A small image captioner, trained from scratch: 64-pixel images, decoder norm layernorm.
Rows from block 13 of the image encoder of a small image captioner, named by matrix and row number. Rows with one number belong to one neuron. Each number is 500 + 25 x the weight over its row's rms, rounded and kept within 0 to 999. All counts start at 0. Numbers have three digits each.
After each neuron's rows are labels from the 100 images, of 14976, where the neuron reaches its largest size: "responds to" is what is common among them. Only what is clearly more common there than usual is listed. The data: photos of plants, animals and fungi (iNaturalist). In brackets: how many of the 100, against the usual share in percent.
# gate: MLP gate (encoder.blocks.13.mlp.gate.weight, 480x160), inputs 54-107
# fc1: MLP up (encoder.blocks.13.mlp.fc1.weight, 480x160), inputs 54-107
# fc2: MLP down (encoder.blocks.13.mlp.fc2.weight, 160x480, transposed), outputs 54-107

gate.134:515489499503539536514501495512505492549519469466539445522509504498473478524493510488473521482482500498456511459521496507447491484545502453502478524528481549553483
fc1.134:506515451495477489473438500497490479483513523533492513497488472519518548461545507519501500535491510519504481522464539485516483523488514527448520488484490455496536
fc2.134:518518500529436490490517504494522527485522479541499553500526511484480502518482517532518497507516519515529476511484543530501509526494513483470527451563480486474495
responds to: order Coleoptera (38 vs 3.2); family: Coccinellidae (30 vs 1.7); text has "beetle" (28 vs 2.3)

gate.257:481498462543489512497527460488479537516496515487505454521525491506491461497507453461518480487518552485493488486524540491508521506504513528463524520538484498476496
fc1.257:537512503548501547481535486453503501522470503477486492497502500528452515506471453462520486468538530497479484474519553512502514530532468518488494496473524538492515
fc2.257:534511474483470512515458508517525499487485527538496508504521524511488501483499475549522519522461499482491519496498505473530493498513483505483458537513488506447531
responds to: phylum Arthropoda (71 vs 30.9); class Insecta (69 vs 29.2); order Lepidoptera (32 vs 13.7)

gate.411:514450496483513477505477462463514502515499471518503467494478480444543536450519503546470483530510459494503509508490472481525501476505513468477496493482522525478537
fc1.411:486507537512456442501529528527465471466524510509502514493553507514490522504486517468488478538477470488526460526493493518469531492500462511551495503486510453491461
fc2.411:501507494472478507504494472444438464477508501523530484510492467501478503481562487511519453491470504561466509532506523501506507527497510493469527488524522521507530
responds to: class Insecta (78 vs 29.2); phylum Arthropoda (78 vs 30.9)

gate.455:521499515511507497489506484504491526507508538463491477512492518486514487472526479535517471515476480421488490492552498492483523513496497490506499497494501490522515
fc1.455:539554517527468505459490475553493491496508523473483464528480478522502535485488499554508482473520485534475502540538493533509463518474494504501490516507514450505519
fc2.455:517459461487483497529496468485504497466489518488506504420471484487542511470488500501465484473479517467504525491519497528506440510532495540467454516485472435482509
responds to: phylum Arthropoda (70 vs 30.9); class Insecta (67 vs 29.2); order Coleoptera (27 vs 3.2)

gate.382:568450490549506455518502483527503498494573471514508476534472493475483538473502511495503501492482496504515507490535510535506503490501481480513491493546484503495484
fc1.382:482480465456476505523493482480482492461538486447541491452489497502467500515523515526502534488542479480526533525457496527500446494510516537523483546477490486550531
fc2.382:485475515508493449502537553518540466470502517486524484502496475485492516519506487475493490529497469522523497481471474432504503493476518513499502494466456534506486
responds to: order Anseriformes (32 vs 5.5); family: Anatidae (32 vs 5.5)

gate.16:481523507458512490491461445454520473485555532490485539501461463493510475494519473505517513502521470495478534511501457498522490525502500535527479494535486543477494
fc1.16:478541480498472485489503489508465478502527483521480502499516532495456556473489557453526471520493533506463487492502497527507494531474497508481506508549486523522524
fc2.16:503476480480505473512521487489484508479483485512469523503509513496458501479458539483482477487508552527505563488499541493472480501500504519514539487541487509456530
responds to: phylum Arthropoda (60 vs 30.9); class Insecta (59 vs 29.2); order Lepidoptera (34 vs 13.7)

gate.335:469482542436461487470452524491468460501501486498482489463508501504503495503528529503495514503506459512484492494482491476516509451493502537520494520538471545543514
fc1.335:484494504499520526520462480514522470476534512480572465500500521486497482493495499475542513537467536461475492532458486495579541466507489468464474505515490470491481
fc2.335:488535483475513502430525472474532541518466519474507519515510483492481465508528490500526526490492504484502510497495514559467506511539521484455509541509484485542505
responds to: phylum Tracheophyta (31 vs 7.3); kingdom Plantae (31 vs 7.3)

gate.244:472486528463478506498474540475489512523500541533491507506527538460548486505455482483528474518479483484517481506476501486492535523517508500490479518457503506481480
fc1.244:443468529562524505541506488498493477522536529472502526519503486470498548502488491494519458499453499486470502522499476491509469507554482513541467489482488455480509
fc2.244:506511484524552508486519448529499473482523480461489510500498476542527495485508519491457524459483524488473501512501509489464493519526466543493524506494499466506518
responds to: order Lepidoptera (32 vs 13.7)

gate.21:529495445490470522502481540520560495523508507530499503493500480498497505486512504507480526514536493503474525483507482492492528514511532485444481493544512503529501
fc1.21:480518496518498526510558490492466511484511520518523525478492492542499438540481507529493450473471487514485495516486490477540450471506477529494509500477500558485482
fc2.21:500498515533483514487506475490475494431508486474479509487480465528457545496463492481496511481504496465514570500506491503517474528471492497465524500464493529484538
responds to: phylum Tracheophyta (27 vs 7.3); kingdom Plantae (27 vs 7.3)

gate.199:522498561534487491524517423489477514501490527434507489476495497485496451494512490516523488524504527506511485514488518513499491499555473506486497485485510455507532
fc1.199:516490498470511497532499482492478496480490526513536480518526494501485488499490471480531504527518537491501500467498490501549491514496504527476490518445509524470462
fc2.199:481492494470490499544517510506492517465484539557475484522488547508493496511519515495508494528467530470560511505494491510482494543491515442488509469509445458516486
responds to: kingdom Plantae (48 vs 7.3); phylum Tracheophyta (48 vs 7.3); class Magnoliopsida (39 vs 5.6)

gate.272:485509490474474551479509488448498511524510482458486461551523503502511507458488505518529495502500496459502506491490517552523480518515466469531527518496503488452461
fc1.272:488508462498499448483487496552535519439510515515465474501521529457509469493531506507477543504476505528506536518543501496469492502484492485505504520477490481526484
fc2.272:483503470494512520533521496485487511518510520534488532512511454467540490491520441475479494479504518479496482508498518511461524470486508481476532501510500456492461
responds to: order Lepidoptera (33 vs 13.7)

gate.66:550517517482488522482486479511525525466488492444558494497489488514499453565497520507517537470460508494473508475518495491462552541557509487488488528478548509525516
fc1.66:501503477495482454500511538487500466520504507551476531489497508516489550451478491493527492515517486497503497509489529517521470460470513486496503494504494485432477
fc2.66:484492528484483491528512567487499461525555467525452485535499513475476463459530445477510504505540482509495457506523501511512496508451481459482486474492538458511496
responds to: order Coleoptera (55 vs 3.2); family: Coccinellidae (46 vs 1.7); text has "beetle" (46 vs 2.3)

gate.147:495517492484556516517493532516503493504450494498516521529527471496487469534537513493449536496505483503476471529508537502481525530503457508499507521480487477495480
fc1.147:526492531526498528477487475554484467501467491543506505540489532492484523453514538485490549519502478475467478545479533531526495449469465521520488512487505486530480
fc2.147:469491487523534503534485513513509521496511500494539503472485464517523470499517503523545478481520469525502498480519488490485503526497500492495511473479489503513528
responds to: phylum Arthropoda (67 vs 30.9); class Insecta (66 vs 29.2); family: Nymphalidae (26 vs 4.6)

gate.297:491500468522488488494538462490460525518512507492498497511503511478505512538509514521477466548483544476504509488509531450503497516495518466504445502499515524504542
fc1.297:548492507491504538512472480463516487456475484515505504521486518530490508490470493514518503449506501498491482480524481498497513506500495518444482520482480477496486
fc2.297:487484467526582497467468495509457484500485463510482487486509481502505512509471510506510527527519489542472508457507488485518490506525493551533449486469508523451528
responds to: phylum Arthropoda (60 vs 30.9)

gate.6:520530487496516491500459473519502497482480468480522480470517563508528490501512508475515507540485533520480479488502506471498456464525513556483502514490525538466495
fc1.6:518467517483488555470503506471537492482504500490488514531538503479528460558447482517543510494489483505498491476487471510512513528498479487465533507494473512520484
fc2.6:501489501509546518551460489499525479475520498491500478456466510510541459493494505498526466477504476512472517507515508538492501484454535480450519539504489498531492
responds to: order Passeriformes (51 vs 24.9)

gate.71:482478532483532494500511528494475469483547507471490452491473460536491487487477447520495469514483482473491519494515465515505531514496534511563575507481490506533457
fc1.71:470504525538480514479495512520497547490478490479513547508535526536499538516493497511532501469518451505505479523480488468526441494453458453468456503505515475487485
fc2.71:503494492487535511516536503501488472485479532510506525487513519526531551516523473512505535461479491504531505439478532552534493510509533476525502503460476528542529
responds to: class Insecta (70 vs 29.2); phylum Arthropoda (70 vs 30.9); family: Nymphalidae (32 vs 4.6)

gate.36:500492502505507494435517522488490513532467519514494512528491484507483498469556495524491492527474506491506485490511498513510494499499516462503517499511527520476494
fc1.36:488440529485485516520505472509495470516516490538501509494512545476510531535501484484503506474529483532464536511527514453494486512503499558480468539487509477488465
fc2.36:465500488544516572532508518458439505485490494453479497456507507512495471502505485481468519477469467520531483483487452513525496480488506527517522479484487478516481
responds to: phylum Arthropoda (63 vs 30.9); class Insecta (61 vs 29.2)

gate.153:539538556493479521505485505479510492467481517517472506478491489519496508496529508538522526500508531475531504514500488503503455511459491516463466499477522479496504
fc1.153:489538501504488492515454450519457520485487456524496532540513540507535478503517508460480520519494535507468500551496489475486525497527496515508515470522500518482490
fc2.153:523479528533505483498538526465520462496490505480465511489490521554512512519465511520523518517444559504483479482495507454493508516504493480490478489506499495478494
responds to: order Passeriformes (52 vs 24.9)

gate.131:514492515508497480440454529509571512522483479491561482516478500502503505502496525518527497487471444509463527460525487539485527495534548511495481507526483488545455
fc1.131:495473469488477475532494550479529517525513509475523468486466502470477496509496475483492502512505466485505507450503481531458531517538500508519491467501467496546515
fc2.131:484517480458548504485499545488472495536505490394512500494546554519498516502502457483478494483509496491481545500493510513536476507468465524474513521486546525495517
responds to: order Coleoptera (28 vs 3.2); family: Coccinellidae (26 vs 1.7)

gate.468:489535492476517460505529540527480496484488504486466517475490492511504466454515556513473469489528515482480499512534450498505511534436496466509514503499513486507509
fc1.468:501526473503537481493519477499461495484481500494478506504477504532442550520489518509463550535500496521538514544513502520474515481458542506528503461514487516482540
fc2.468:493511535506570527492493509522509483506475554525461527520498508533500455530493504521483454504505478521495517519521516486502515506532497523524498544460502505502508
responds to: class Insecta (64 vs 29.2); order Lepidoptera (46 vs 13.7)

gate.342:472505494508478530500509499524485517509510474485487520493497502557494472480499471517483499513482506462563493490489490529514501433489479522545482517491502507506493
fc1.342:502504528505505501482522536533501488475542475464488493486506483523488481482528507521507511496446531445550520477498456477502501523490481503476473523457493515511525
fc2.342:504544494507514494489510497469502504484481502520497495501496515538409505494486532538499507480475481493487447470515506511488481463455471532516502457511502530524486
responds to: phylum Tracheophyta (25 vs 7.3); kingdom Plantae (25 vs 7.3)

gate.94:462507512513508532486487520463478493452522542477500511500473498484491554490487498522512462543518472510495496495547513500474518482508551450457489527500542486496517
fc1.94:521486509456463477522481468528490481513466488514463483526512462462491517484500495499503502563517499492488518485459478493515507462547428482533483501514518516468488
fc2.94:469527485510485475461500541495505502490456530516529514514531509509510476495536516533451491475526444549453482515509502463483471505498483502473511493502501490495484
responds to: order Passeriformes (51 vs 24.9)

gate.200:565484515467492492538502530504487489462511537473421516562525490515499482504534490519486526487502505489502515522477488509507526541514509515451474451505496420524506
fc1.200:536542518521486501491515563494508493515510502478470495526478471480441524503510481511471492466463513513491521511480503508490533532510491483482484446510506480502499
fc2.200:468473464530526484506503518470531499511502495468534490516476472516484527497437481509504542463517460482533496474501473488526489497523547488535500482521508500455455
responds to: order Coleoptera (54 vs 3.2); family: Coccinellidae (53 vs 1.7); text has "ladybird" (38 vs 1)

gate.74:516507529486470491477507523479488523521480510503526446501529496468496518497515475534527506485521513502505463501486551506513529492495503535493526513466542487513461
fc1.74:478479445459528536528517472501507472488515465479485542530473510523480499502485540466503513481509484489524525463514500515504528556491498497504496478526470510488529
fc2.74:512497471505511475489549491484473488514497480511505466507472482462521505526526512502484537473498492485493531514522489515512489460511463512484548531491483514523440
responds to: phylum Arthropoda (84 vs 30.9); class Insecta (82 vs 29.2); order Lepidoptera (43 vs 13.7)

gate.264:495501435509493547450456534462529492463503495443536518510520515515489499476471465553471514499479487476497533525495511502515504490466532473485518492509473457527465
fc1.264:487548502468482511517467538546493532480501518531494521458525521497510496467484509542517505461528450519506483475527469564518515519476501503494494497488503506495525
fc2.264:518507504484542518492464495464512517517486473542512531537514506505472495498518485489500528542519482531486499557541490495524565531491538461495505509510498479490547
responds to: order Lepidoptera (35 vs 13.7)

gate.354:530531537515496547492507481463510489455525519469516461500506468561530478484556484474466490528480519529497511484554491520556429502492478496473502494482492531514461
fc1.354:537519519521519535503509508490424532488479467557495488568541529472485527492497486472460499509482515490489513509461562496530496496496522503516515492490521485464515
fc2.354:503461470490539500517532455496495505471542525526510450464502542518509530512520518544501516476481529483512450530482502497496475514437468510475508457547523483492516
responds to: order Lepidoptera (32 vs 13.7)

gate.263:474474522515515518509518525512495516520470510504491507471511461531501527506525524512502544523458491518509523502478471479477511529570510478522483514512499500468452
fc1.263:505459516451469471512484553500554544542529497514501492458485486515504496533480476517485502519476525533501515506531486517505507447483526458511489486488492507508472
fc2.263:530509468551474537522526512503492511517513529462501506486498502501485515491542492534561504479461485495518486514483499447465493556519481506503478527488510499475515
responds to: order Anseriformes (48 vs 5.5); family: Anatidae (48 vs 5.5)

gate.101:499476525533514474498531529469477499441522484490531493485504477541469522467482546532489517533461483472530500547532468507520519500429518475503548521526490480478514
fc1.101:487526504471469510485543487493483516530480513498514500490517520498466467521508474446512481466510541480464545477524482492441518479494500474560490521518556464492534
fc2.101:535475531514497486443493495528500512473508494531565527512547521512492516486509500501504535431503472474490532475492484510494516547484466564548497512507562533495513
responds to: order Anseriformes (27 vs 5.5); family: Anatidae (27 vs 5.5)

gate.274:480466485504538533529470509494494515504521517506501497530526479483481481500512516511509462509538563490487520536511503456487493454517525490514531550496481511464541
fc1.274:493494515469550489507480493530507483516539483521481473496466485510489516456493478492505492480482516491490462494502481551507479532492459493489518481517562549490494
fc2.274:488529476473524515455518517477471521517498546480529476482532468457449512489476497495503480481507498484503536508488471517492518477489499505511505540426520510493512
responds to: kingdom Plantae (30 vs 7.3); phylum Tracheophyta (30 vs 7.3); class Magnoliopsida (25 vs 5.6)

gate.444:503509496518474492479452497486513471549534505506459518514490451492502498465499478490506534490514500485496473478539512491528527522477475474508475474482533511499496
fc1.444:532483519516512544527442534456514492498503516496537494440487532501501502479495508523518480491485494494510535494472463486483483492504489508538497511473515543483454
fc2.444:454524491478506531498488491494532522522557535495527487523485504513549511470504485481542486500524505505482529507479527498538502514500493483460504485511486471502445
responds to: order Anseriformes (30 vs 5.5); family: Anatidae (30 vs 5.5)