Weights of a small image captioner.
Model: encoder arch convnext_v2, encoder norm layernorm, encoder activation swiglu, decoder width 320, decoder layers 6, decoder activation gelu.
Training: soap at rate 0.0016, 8900 steps, batches of 64.
Data: trained on photos of plants, animals and fungi (iNaturalist), 77898 training examples, 7.3 epochs.
Rows from block 3 of the text decoder, named by matrix and row number. Rows with one number belong to one neuron. Each number is 128 + 32 x the weight over its row's rms, rounded and kept within 0 to 255. All counts start at 0. Numbers have three digits each. After the name is the row's rms in percent of the matrix's.
# fc1: MLP up (decoder.blocks.3.mlp.fc1.weight, 1280x320), inputs 0-79
# fc2: MLP down (decoder.blocks.3.mlp.fc2.weight, 320x1280, transposed), outputs 0-79
fc1.265 099:084178160095142138142105137090125162145083131098160065063067046123122150126131111140124081089101111111062114124154144130163061134128167123089096098084116127103127153106143192182067211130114112143142105155178152096163070138155121094163117116
fc2.265 097:111183190143101134107112182102133168147023078063085132110139071134127100086170122139161193101130163101140121143180128137134139201126128115078105171119121142182150141099148179135077203065120127103129128166120143164111152124076154091190100161
fc1.266 088:139119112150129120162135083111159115209169143145106139130168123084060068118137099119060178098158057154107193083127123164075135180151098140087163121097227157134145106181138107121139088094116163128177154137165152149094135098086152122086178090
fc2.266 099:131103156144151116100175116093081119143123181133135173164126188174176073139126120146146117126151122142096167084047099123116137166143189183061130145140175179130043118122139126103179135154156160146112145118162119086091157077072138155098111107
fc1.267 117:123105106139129107173163106167090120146146169073167217124151124133114121141136122085120129130123103124148132152054092090149118117096110111151118086172143137075139142135109103169144148205124127106140130112136053162157116094090081101156053171
fc2.267 115:101144154098155138083105151096141094091131142096134184117117128061130112095127127093099156197103102113132109128078077111150075086090105093122140174129151090122130192178129089093130137140130131094120107146082119190154119177150104135131092109
fc1.268 106:155102143131109113123071115060089165115182150048113087101142147102139127088100134129016130145183097148161104187086138140153047140164126095105095140164113088140111173079122142131096088174156106128078117105103182087141195125138127127122117159
fc2.268 102:194137171136108121130107158059106121045110091161164154104083181091103123120081173182120068108132114145101153148088078096165060102095086139089165113109120137149156103157120135106162169120136112124109103115099163115146123105096154130155153130
fc1.269 098:039102129134090148131102146125108089138110178138094099080182105106174172180105070104136147192067126147118158081137101156083136145149164110127143115205103135141165130147112122203153146107173134143162191145104122120120178126099152121114145136
fc2.269 096:104159113173160128163128133088076086077151118141161104123107104077129153125117173115145114123153113148065154160097115109153141083174169151149170167203128118199113186116145178138117123190078095163168144136138138082154188128079196168128122141
fc1.270 098:172157109148186165158131111170094167143127117117157108122121121118106122192082155135180153130145112144138101165086126088090050130157194126162135131115064148145129120089159103117133051142127218140131093156093092140118138186097115102159093141
fc2.270 102:159106115088129174145145122157138163147113144164139103173120114105175104134107151129121179155091123102150088175112156099133115201086132119151143125232113092170034167108115126194075121122140162088131101123098163121159090161144204083171165115
fc1.271 085:133120140147154116138152160155124172119137129149129099131096162129174135060060112078142149108075185137088143129179165072164185123222041136191112084109148172101124061135085140102129163127141138076171104142110161117155116193122136092050153101
fc2.271 093:102163202145144152141100151075141161123119085150109178103132164142096143136079084175176115089099197083154138112146118077128107136136135137158108136135179103110145134078180148146146158135131110101145109129142182105115124077160183099164122100
fc1.272 098:154101112130144176091077150136098132095147093128143120181107151134130131171112156121199105079138133102147112146146133118164080150079123115143170154136105125123095108179127104084108164098113166074141166176208131108124173147073081079165076153
fc2.272 103:144112152126173094114096049156122175135097063112124106151169135133164142137177141178141162162095115107115063131146118124137139144136069151151117172130189130131114103085158124215112087094120135115161147151098186132078127106128096180052152109
fc1.273 104:063118134119108089120185162135071160078101206174131178128061085118125162104150184166101160141190175142229112086109153134138105134156088152167101160084126104135136131143124125105151126122147127170149120149153128099127128120153082128113112092
fc2.273 109:149167124101159117118146200127116162100195099180153113143124153144116145137068163111110117095077158089122096144142136160174116120131160173128167132080166118136184150175113150111063114109165175194107108126125142125116127110062104174133145100
fc1.274 092:130176155125128137156092097115153205172171075117065148151136144074116086094096107189124096131144137086105122107140180154172094157130106093100156195146067100098110163180088093138131126109102203146168132156096143150118157119122059125085084101
fc2.274 098:103066174137131154163129122113128148122170146137078135214137140099144115148104081187140106088115139095134114100110171135180125081108144171151076157157122147166090146138143123143079123117118138153139070170137116076136140079109105104177142107
fc1.275 096:105054133143140127140156114052108124154148136161095069167109098138109120086146118113158131158133122103123116227105179182127088099054138114124168183104130085144168143165079120198079150098132102116155079147119119088191078124066120166088089154
fc2.275 101:136165116088186105169095087084153059120142157075139099133109131110105113093191151183138182113113135131095151166108109156137140105092162141216169145104160115135125122168096151144091127053093106096159152148095067093121113077171089104101223156
fc1.276 113:099108145167044086108116100141145163064080109086096081205175201093052048139157112128170130142073082140116121133122144125092139097098174148111089119121156136167111128156134103090130100183130115132102142200088102010148118143091109147115061181
fc2.276 109:129129153158089122111106173155166107119164170168108088104111127076046081112171104142152126158110194174131114127096155131139160087102124155081103173095192138079092136117091126103129106136099140130129186132089121111130120105140169169137079137
fc1.277 091:115150090083077112107143148118124151126143155108151140124088130118157161123123128095122133141087113125149155119127105123118134139106129139144101126111109156125191206120166156181178109106167114093078161154172157137144173134097174106120116087
fc2.277 088:148142051078123167158094163145172085125112128144128111198144174120159156107140109159149163095094140171133081126164115117103132154118132146118064075153129096145129118101166154076081079165149122078117138123160105120134108192137054122105118105
fc1.278 092:153114093147130155129170167085152065144102136164118193145113210101106061137148105128151102144098089151107090152151182164102065128121144066169152102148101142149159174130111096119116130076140175119074081119091141095140103159148133137098122134
fc2.278 098:147112149124168154103116128127129100060125073085153162139144167169117132131103228105108135126153103053135189163146124173162125127230167144118184111185096128135119079116129100081097098040142164199100141157118074145168114183099064153178149112
fc1.279 091:146212116135109113082138158110115107162132134137148131094132080184164100088164181120119085123110118146118133124176146183147099095132159132074168151133124101171161150160111172113100169102142126139122148090144130151180137157118176133106138162
fc2.279 090:071130125131134118113155101109107129102161148139088101152178136162090138161122092090069156129118105083057082182171103127058088104127093106140139146147114074176113131148106159125102176136151105110130169191116097169109129120131110135095122061
fc1.280 095:179071125120115142179095094127099076091134126103151151190160091131106145116113127141156137118143130113168148168131195077086148126104118163090094078100123058186158108131147157087100111101155095116194146132090148111188157106125117121110114125
fc2.280 098:195103095061148108115097075137092062104129227138129184198108181112143101126088126165101149095146167141152125147096120102124091116062105080139108147176167109137121113140087119200138094093109133092187066133141117142151168118121112131094124127
fc1.281 104:174135171151096153135110152121076173199148137118137065124127088133174132123125133120148121108138168187162112148078088114123134119129143136107115129118179139199136179138174132180127175089141078149151158148101104132084141098083103049142130123
fc2.281 101:173145141159128153102090123190081095126123118137168169101119154114123139079150111052136075113173114162136184162145123117117083077103092132076084129111095136167139123168170061088084170091086071176122130225094109146107124132191116083133142142
fc1.282 094:165144056092085164112129102123141146107145029159105112120145120120079092172126106089139123138131111167136119082093098146091122115122112122142125129139073127164080112147122094125157124119182161141143148100078135116146123123160082154151175133
fc2.282 097:136172098138045164128123149197106148153087090152131094130110104201179115121172108139102105065107105133145169143115059083110187181111166137148141096108174191156097129107094121172152178128102102099175165137102103149142134132098104131153168123
fc1.283 100:078176086116119086165210155151197121148128139071064158112108090156107152088136073088131158166093079135079186155127082119135118169117085071157128153129081073093121141140122133164178106112109121144078183094196165152154073124169135115080099129
fc2.283 104:167160101083112108146143121176075108163185125165100142116117123104182109110092095120157101141139140130116147140132116137098151128141142096173141121082090057096108100134141100139083063185107160125055171103155163144138101139127176117115062151
fc1.284 120:165147197141122143141144159120102102107179207136147116062105161109100072129120138089120089131108113105136159160155140130062128206115114134125155077090129171139180105121137116172133094147127136071133095087132100139084184145137101119065137145
fc2.284 115:153121121155128147117138094139136129164133127165143158141135158017160098086146171096138059163045113132088149185147152121131194191084120153145131151162111165132102090159147084108091105172099134116111107062124131128140095116089096178116127169
fc1.285 106:095125164126196179106116159144156156210120139120105148115151042112119102164160165132082145122138115157102090129192140188107120106145102145172101153099099142151136140073123150155170184077200146148121063073176126140169111171072096136138122128
fc2.285 102:101113170103106128127118155151171169133152158111147126159122135141082144103122105129028177064159084118086067101133062148102163136091122133096151166133088130109114101116132113143156119126132125119137096141119158111155115134134070157093114093
fc1.286 097:107099175189131143090108083148171149115090164167163170151161107155122097108091148194120185151121147147187088169107130123144081143104126121132174171198117088097132081095110070161158175129098126088140127107157146083143189131177160152125074146
fc2.286 098:154088160109151143098137148131140111137140144102118132132110153154108109099131147129103175147156164085111072244099145107169066191149131138148200141106143046157087048094115058110123143127109116108132134202115171162186096110089111210116117124
fc1.287 123:088056093146089140059134188141135155109111104127118103116109117095148192168110118113137128138092123107125057119083133164102098146111161153103145097117092156102122124119180126123080095105070095118144126117123124151080127175111132108144112139
fc2.287 119:171109102122141165068111162107165162152060156198128092066139154116109141121063087115221100143100111159134105165092122184166124160113126128160061101103129202118107140163098098110114110152064198135110123067117121159074074179114119151104115125
fc1.288 097:068072080104183109178085102114113083135185100180141135126117121110140134122176139105192114091116111099144170138156128098150120153097083042062137074146134179133149125182102121077206178069132140161142147131142128125183126117073079143104113125
fc2.288 106:126165077099137122122069112122157122108143074138099155148166148124094100105146149107162108110131150074108157079146149132121129151093136114140083116118149116163129110143153146159166136109137162130105085073090118106106120141092134151145081136
fc1.289 111:134114161137147101124098091131165149031151127188176105161116102101165167152140177148085121135122121062130161101109120183114200081183136130124129124127114116112111161113116091172150144116160223125113118141102101166121127156202103075142064138
fc2.289 112:154150170130183145101120095208097124114088114153088121155136157116133123185146119134095143135164115091138146102142108183119133089174182157107144190151083136135110131132127088143109093173098094190143117111134134172158128137151119120113048217
fc1.290 107:118158157150123124144176169140131199125106179049221128176130071101136086070158136096116114110124121082126117107154141167053080162145155095073098166114141096023175151153151122184144146139154163144062121087123142180133164177147157105092101139
fc2.290 104:128154068104141133126163159167120106152150139097129158156195109131152152080128149121081127058100175073140121138090160127165092144092136133164105106130116099161147179164170141134114162180112145131133123101207159177100084100122126121123137105
fc1.291 095:086123155108094106163177122137081116181152094200132122160067178115116113129087093088121124135096163166131129118129151107077151129070144121155191119133181162167120127154179113029146189122175165116070154156132178156131145139126107154196111158
fc2.291 091:139124111107156133196162199137169168136089090118157143106074147023152102115065088071152143112174097190140125097116075111133097110151099184116147166154145104130137108115149091163172102090132130108100141102147069089195131167127130084145050155
fc1.292 104:088114089106150099158089145160114176115069180144115098165142144144112110130111181119167095132093126083116124142116151115094091117165143152120115096154089128117110144109095118181117158048177161085136134135156156124157143159079079113157083108
fc2.292 107:073129137128067142103103116129115171124168143113099159114114135118107140081090114179090107107148141140145086123165083109123131104115109128118121090114180105151134129100117113160106106083168105118141135185205114113136095129115118104143125124
fc1.293 102:098109104120156129055170078085170156099094177117100122163128124164103115180083111103147058131179125194099119127143142121139142093097082166159166085205087110147117106166164089193167132101113142098107115168146109135126112136155088144115100098
fc2.293 100:153098125156138154164178150157163120099185168148125152102178136179144064141147112048139079081199136161093144141133135145136175150135052146110139084145153131208110162166091131133145107092119140104058131143149106134116112151181184160102149109
fc1.294 102:126085124098164152164087153134152101144107109157126063135134066144157056156147180184094126139134126088071128102099135130097108123127173095111134078148138171143157161120080178145163146127143116114140140132109158167135099177179125112137113157
fc2.294 096:090132131074170112126142129105091103136123178066135116078123115116117093121130112181127126135123078141165105173154127104153085132155158188097165085124146156144107121145149131095113182128067095115127094169075104160136126099149087116088066118
fc1.295 098:042113090144188168082137097118142097113134104087049131119106098180174151128171155136089207126152153113096086153116191142146093109112167099126135135111109084154131114148163077034180153128099149131141136092176070141151078142103095136137108162
fc2.295 101:141182112106152169063115160168106129203167122105106142104103151146180156109128064111165134085140135146157139120072171109148071127147175193127181051134045147141126075184178122130119072147074176121192122128106099120117095113118111127139130134
fc1.296 118:126069076181134061092130100143059136157140169146091067134145110051148115137133128156146109136161160117112134135090081136117132098148166173113078144161126120144156131110141079096099170151156087170151155138143133104149152142095180187106131152
fc2.296 124:130184081100121103089114168162102057101124115125151152123161167041134123160182121146136140092124093114160112123110090167132127102153157195065087134127134175176130098139129095105116166166173094121107106139124127099133138105103177163092091187
fc1.297 105:085066127118108117132129141113145161189145148165114137185124124159173176123141121078125124143148123110151164089121174124189126103144147091160122135131146113205157122079114146120091127130158139102107162105109093165121135164176087066154116097
fc2.297 099:117096116124136158059156084181142166119098159093163108074140160157076101118091075088168057171155130161100141075106128145157195083118140115147158123119113106144142152087096160091127121160092171118144089073148102187180156135138123093114163105
fc1.298 089:147130104159087163145093097095126190118147130091120096131100122180078123134127138145074151122054097058144161101126113159173116123119107101116136168092137141123225077100197108134138095118149065107093180102098128141170163120139143170070094135
fc2.298 092:136160158124143117122093101161126133158082169134118140127079136114106207130132087117069133105120148143143086107153116143169121145153104177133086125089130097080163106124151122135113141069117138127149137119111068143086147141131056136185134127
fc1.299 094:104145108135165123126063115107142148190168144116105081100118123113068132160102121113135100106101089122053090050157153141154074092136110129132144112096132182086149144098103124079117091143143057159105126119103112112103180161188159234119124154
fc2.299 089:110113135106087177090077164191136194140128092161148090104127124095175166067098122114083172140091197141162095108086095102151128090095104206130118075145202168107166189123143118141157045112110100118108124049134138102105118121148177155155184162
fc1.300 094:180097068159167150176098148188098144100155141146087139149105089060134147087143125117106083095144113044128131116157131096075118135129121140085133072126123096160136163057132112195120148093102083147103134155128181159175143107171199122076080170
fc2.300 101:178092156118145125075072157145121148138119177133155121148152096131149078083092129168177090141071117081187112100135149099171125105152113146123104152149108112109157125128189129143129111139116055090134125099084086158133167125119144112082125157
fc1.301 110:074143129086172115106086101134173105124173184199176143144141140113122204064128193133167115112081127192132140092071136131034118142135165101095107135124169138129114133150090116119132187129176112186107179102146145159130089150077140148117140145
fc2.301 103:111188141134157137135143144045137130108176213134123172117110173126122197108076125098078147091102160165158161181155128105111130119128065093099079131119164188136070190156095149100068149121117077139122131102153163130152171164047147085112210158
fc1.302 103:138165143152055114140145164088120124129118085143140127105095155145088057119117087130132063163097099137064105142112088082085124111119160150121127078195111114077104133210133049139064168159073112099098161133151149154100132170123131199089128157
fc2.302 104:106115132136124145176120119055048095150133097117128164129165064131161169105130166153155089117107154087106130156124100111144142128105143193174138077158196141111105138128149130180073216146087109185111107125094055158144100118105126102068102087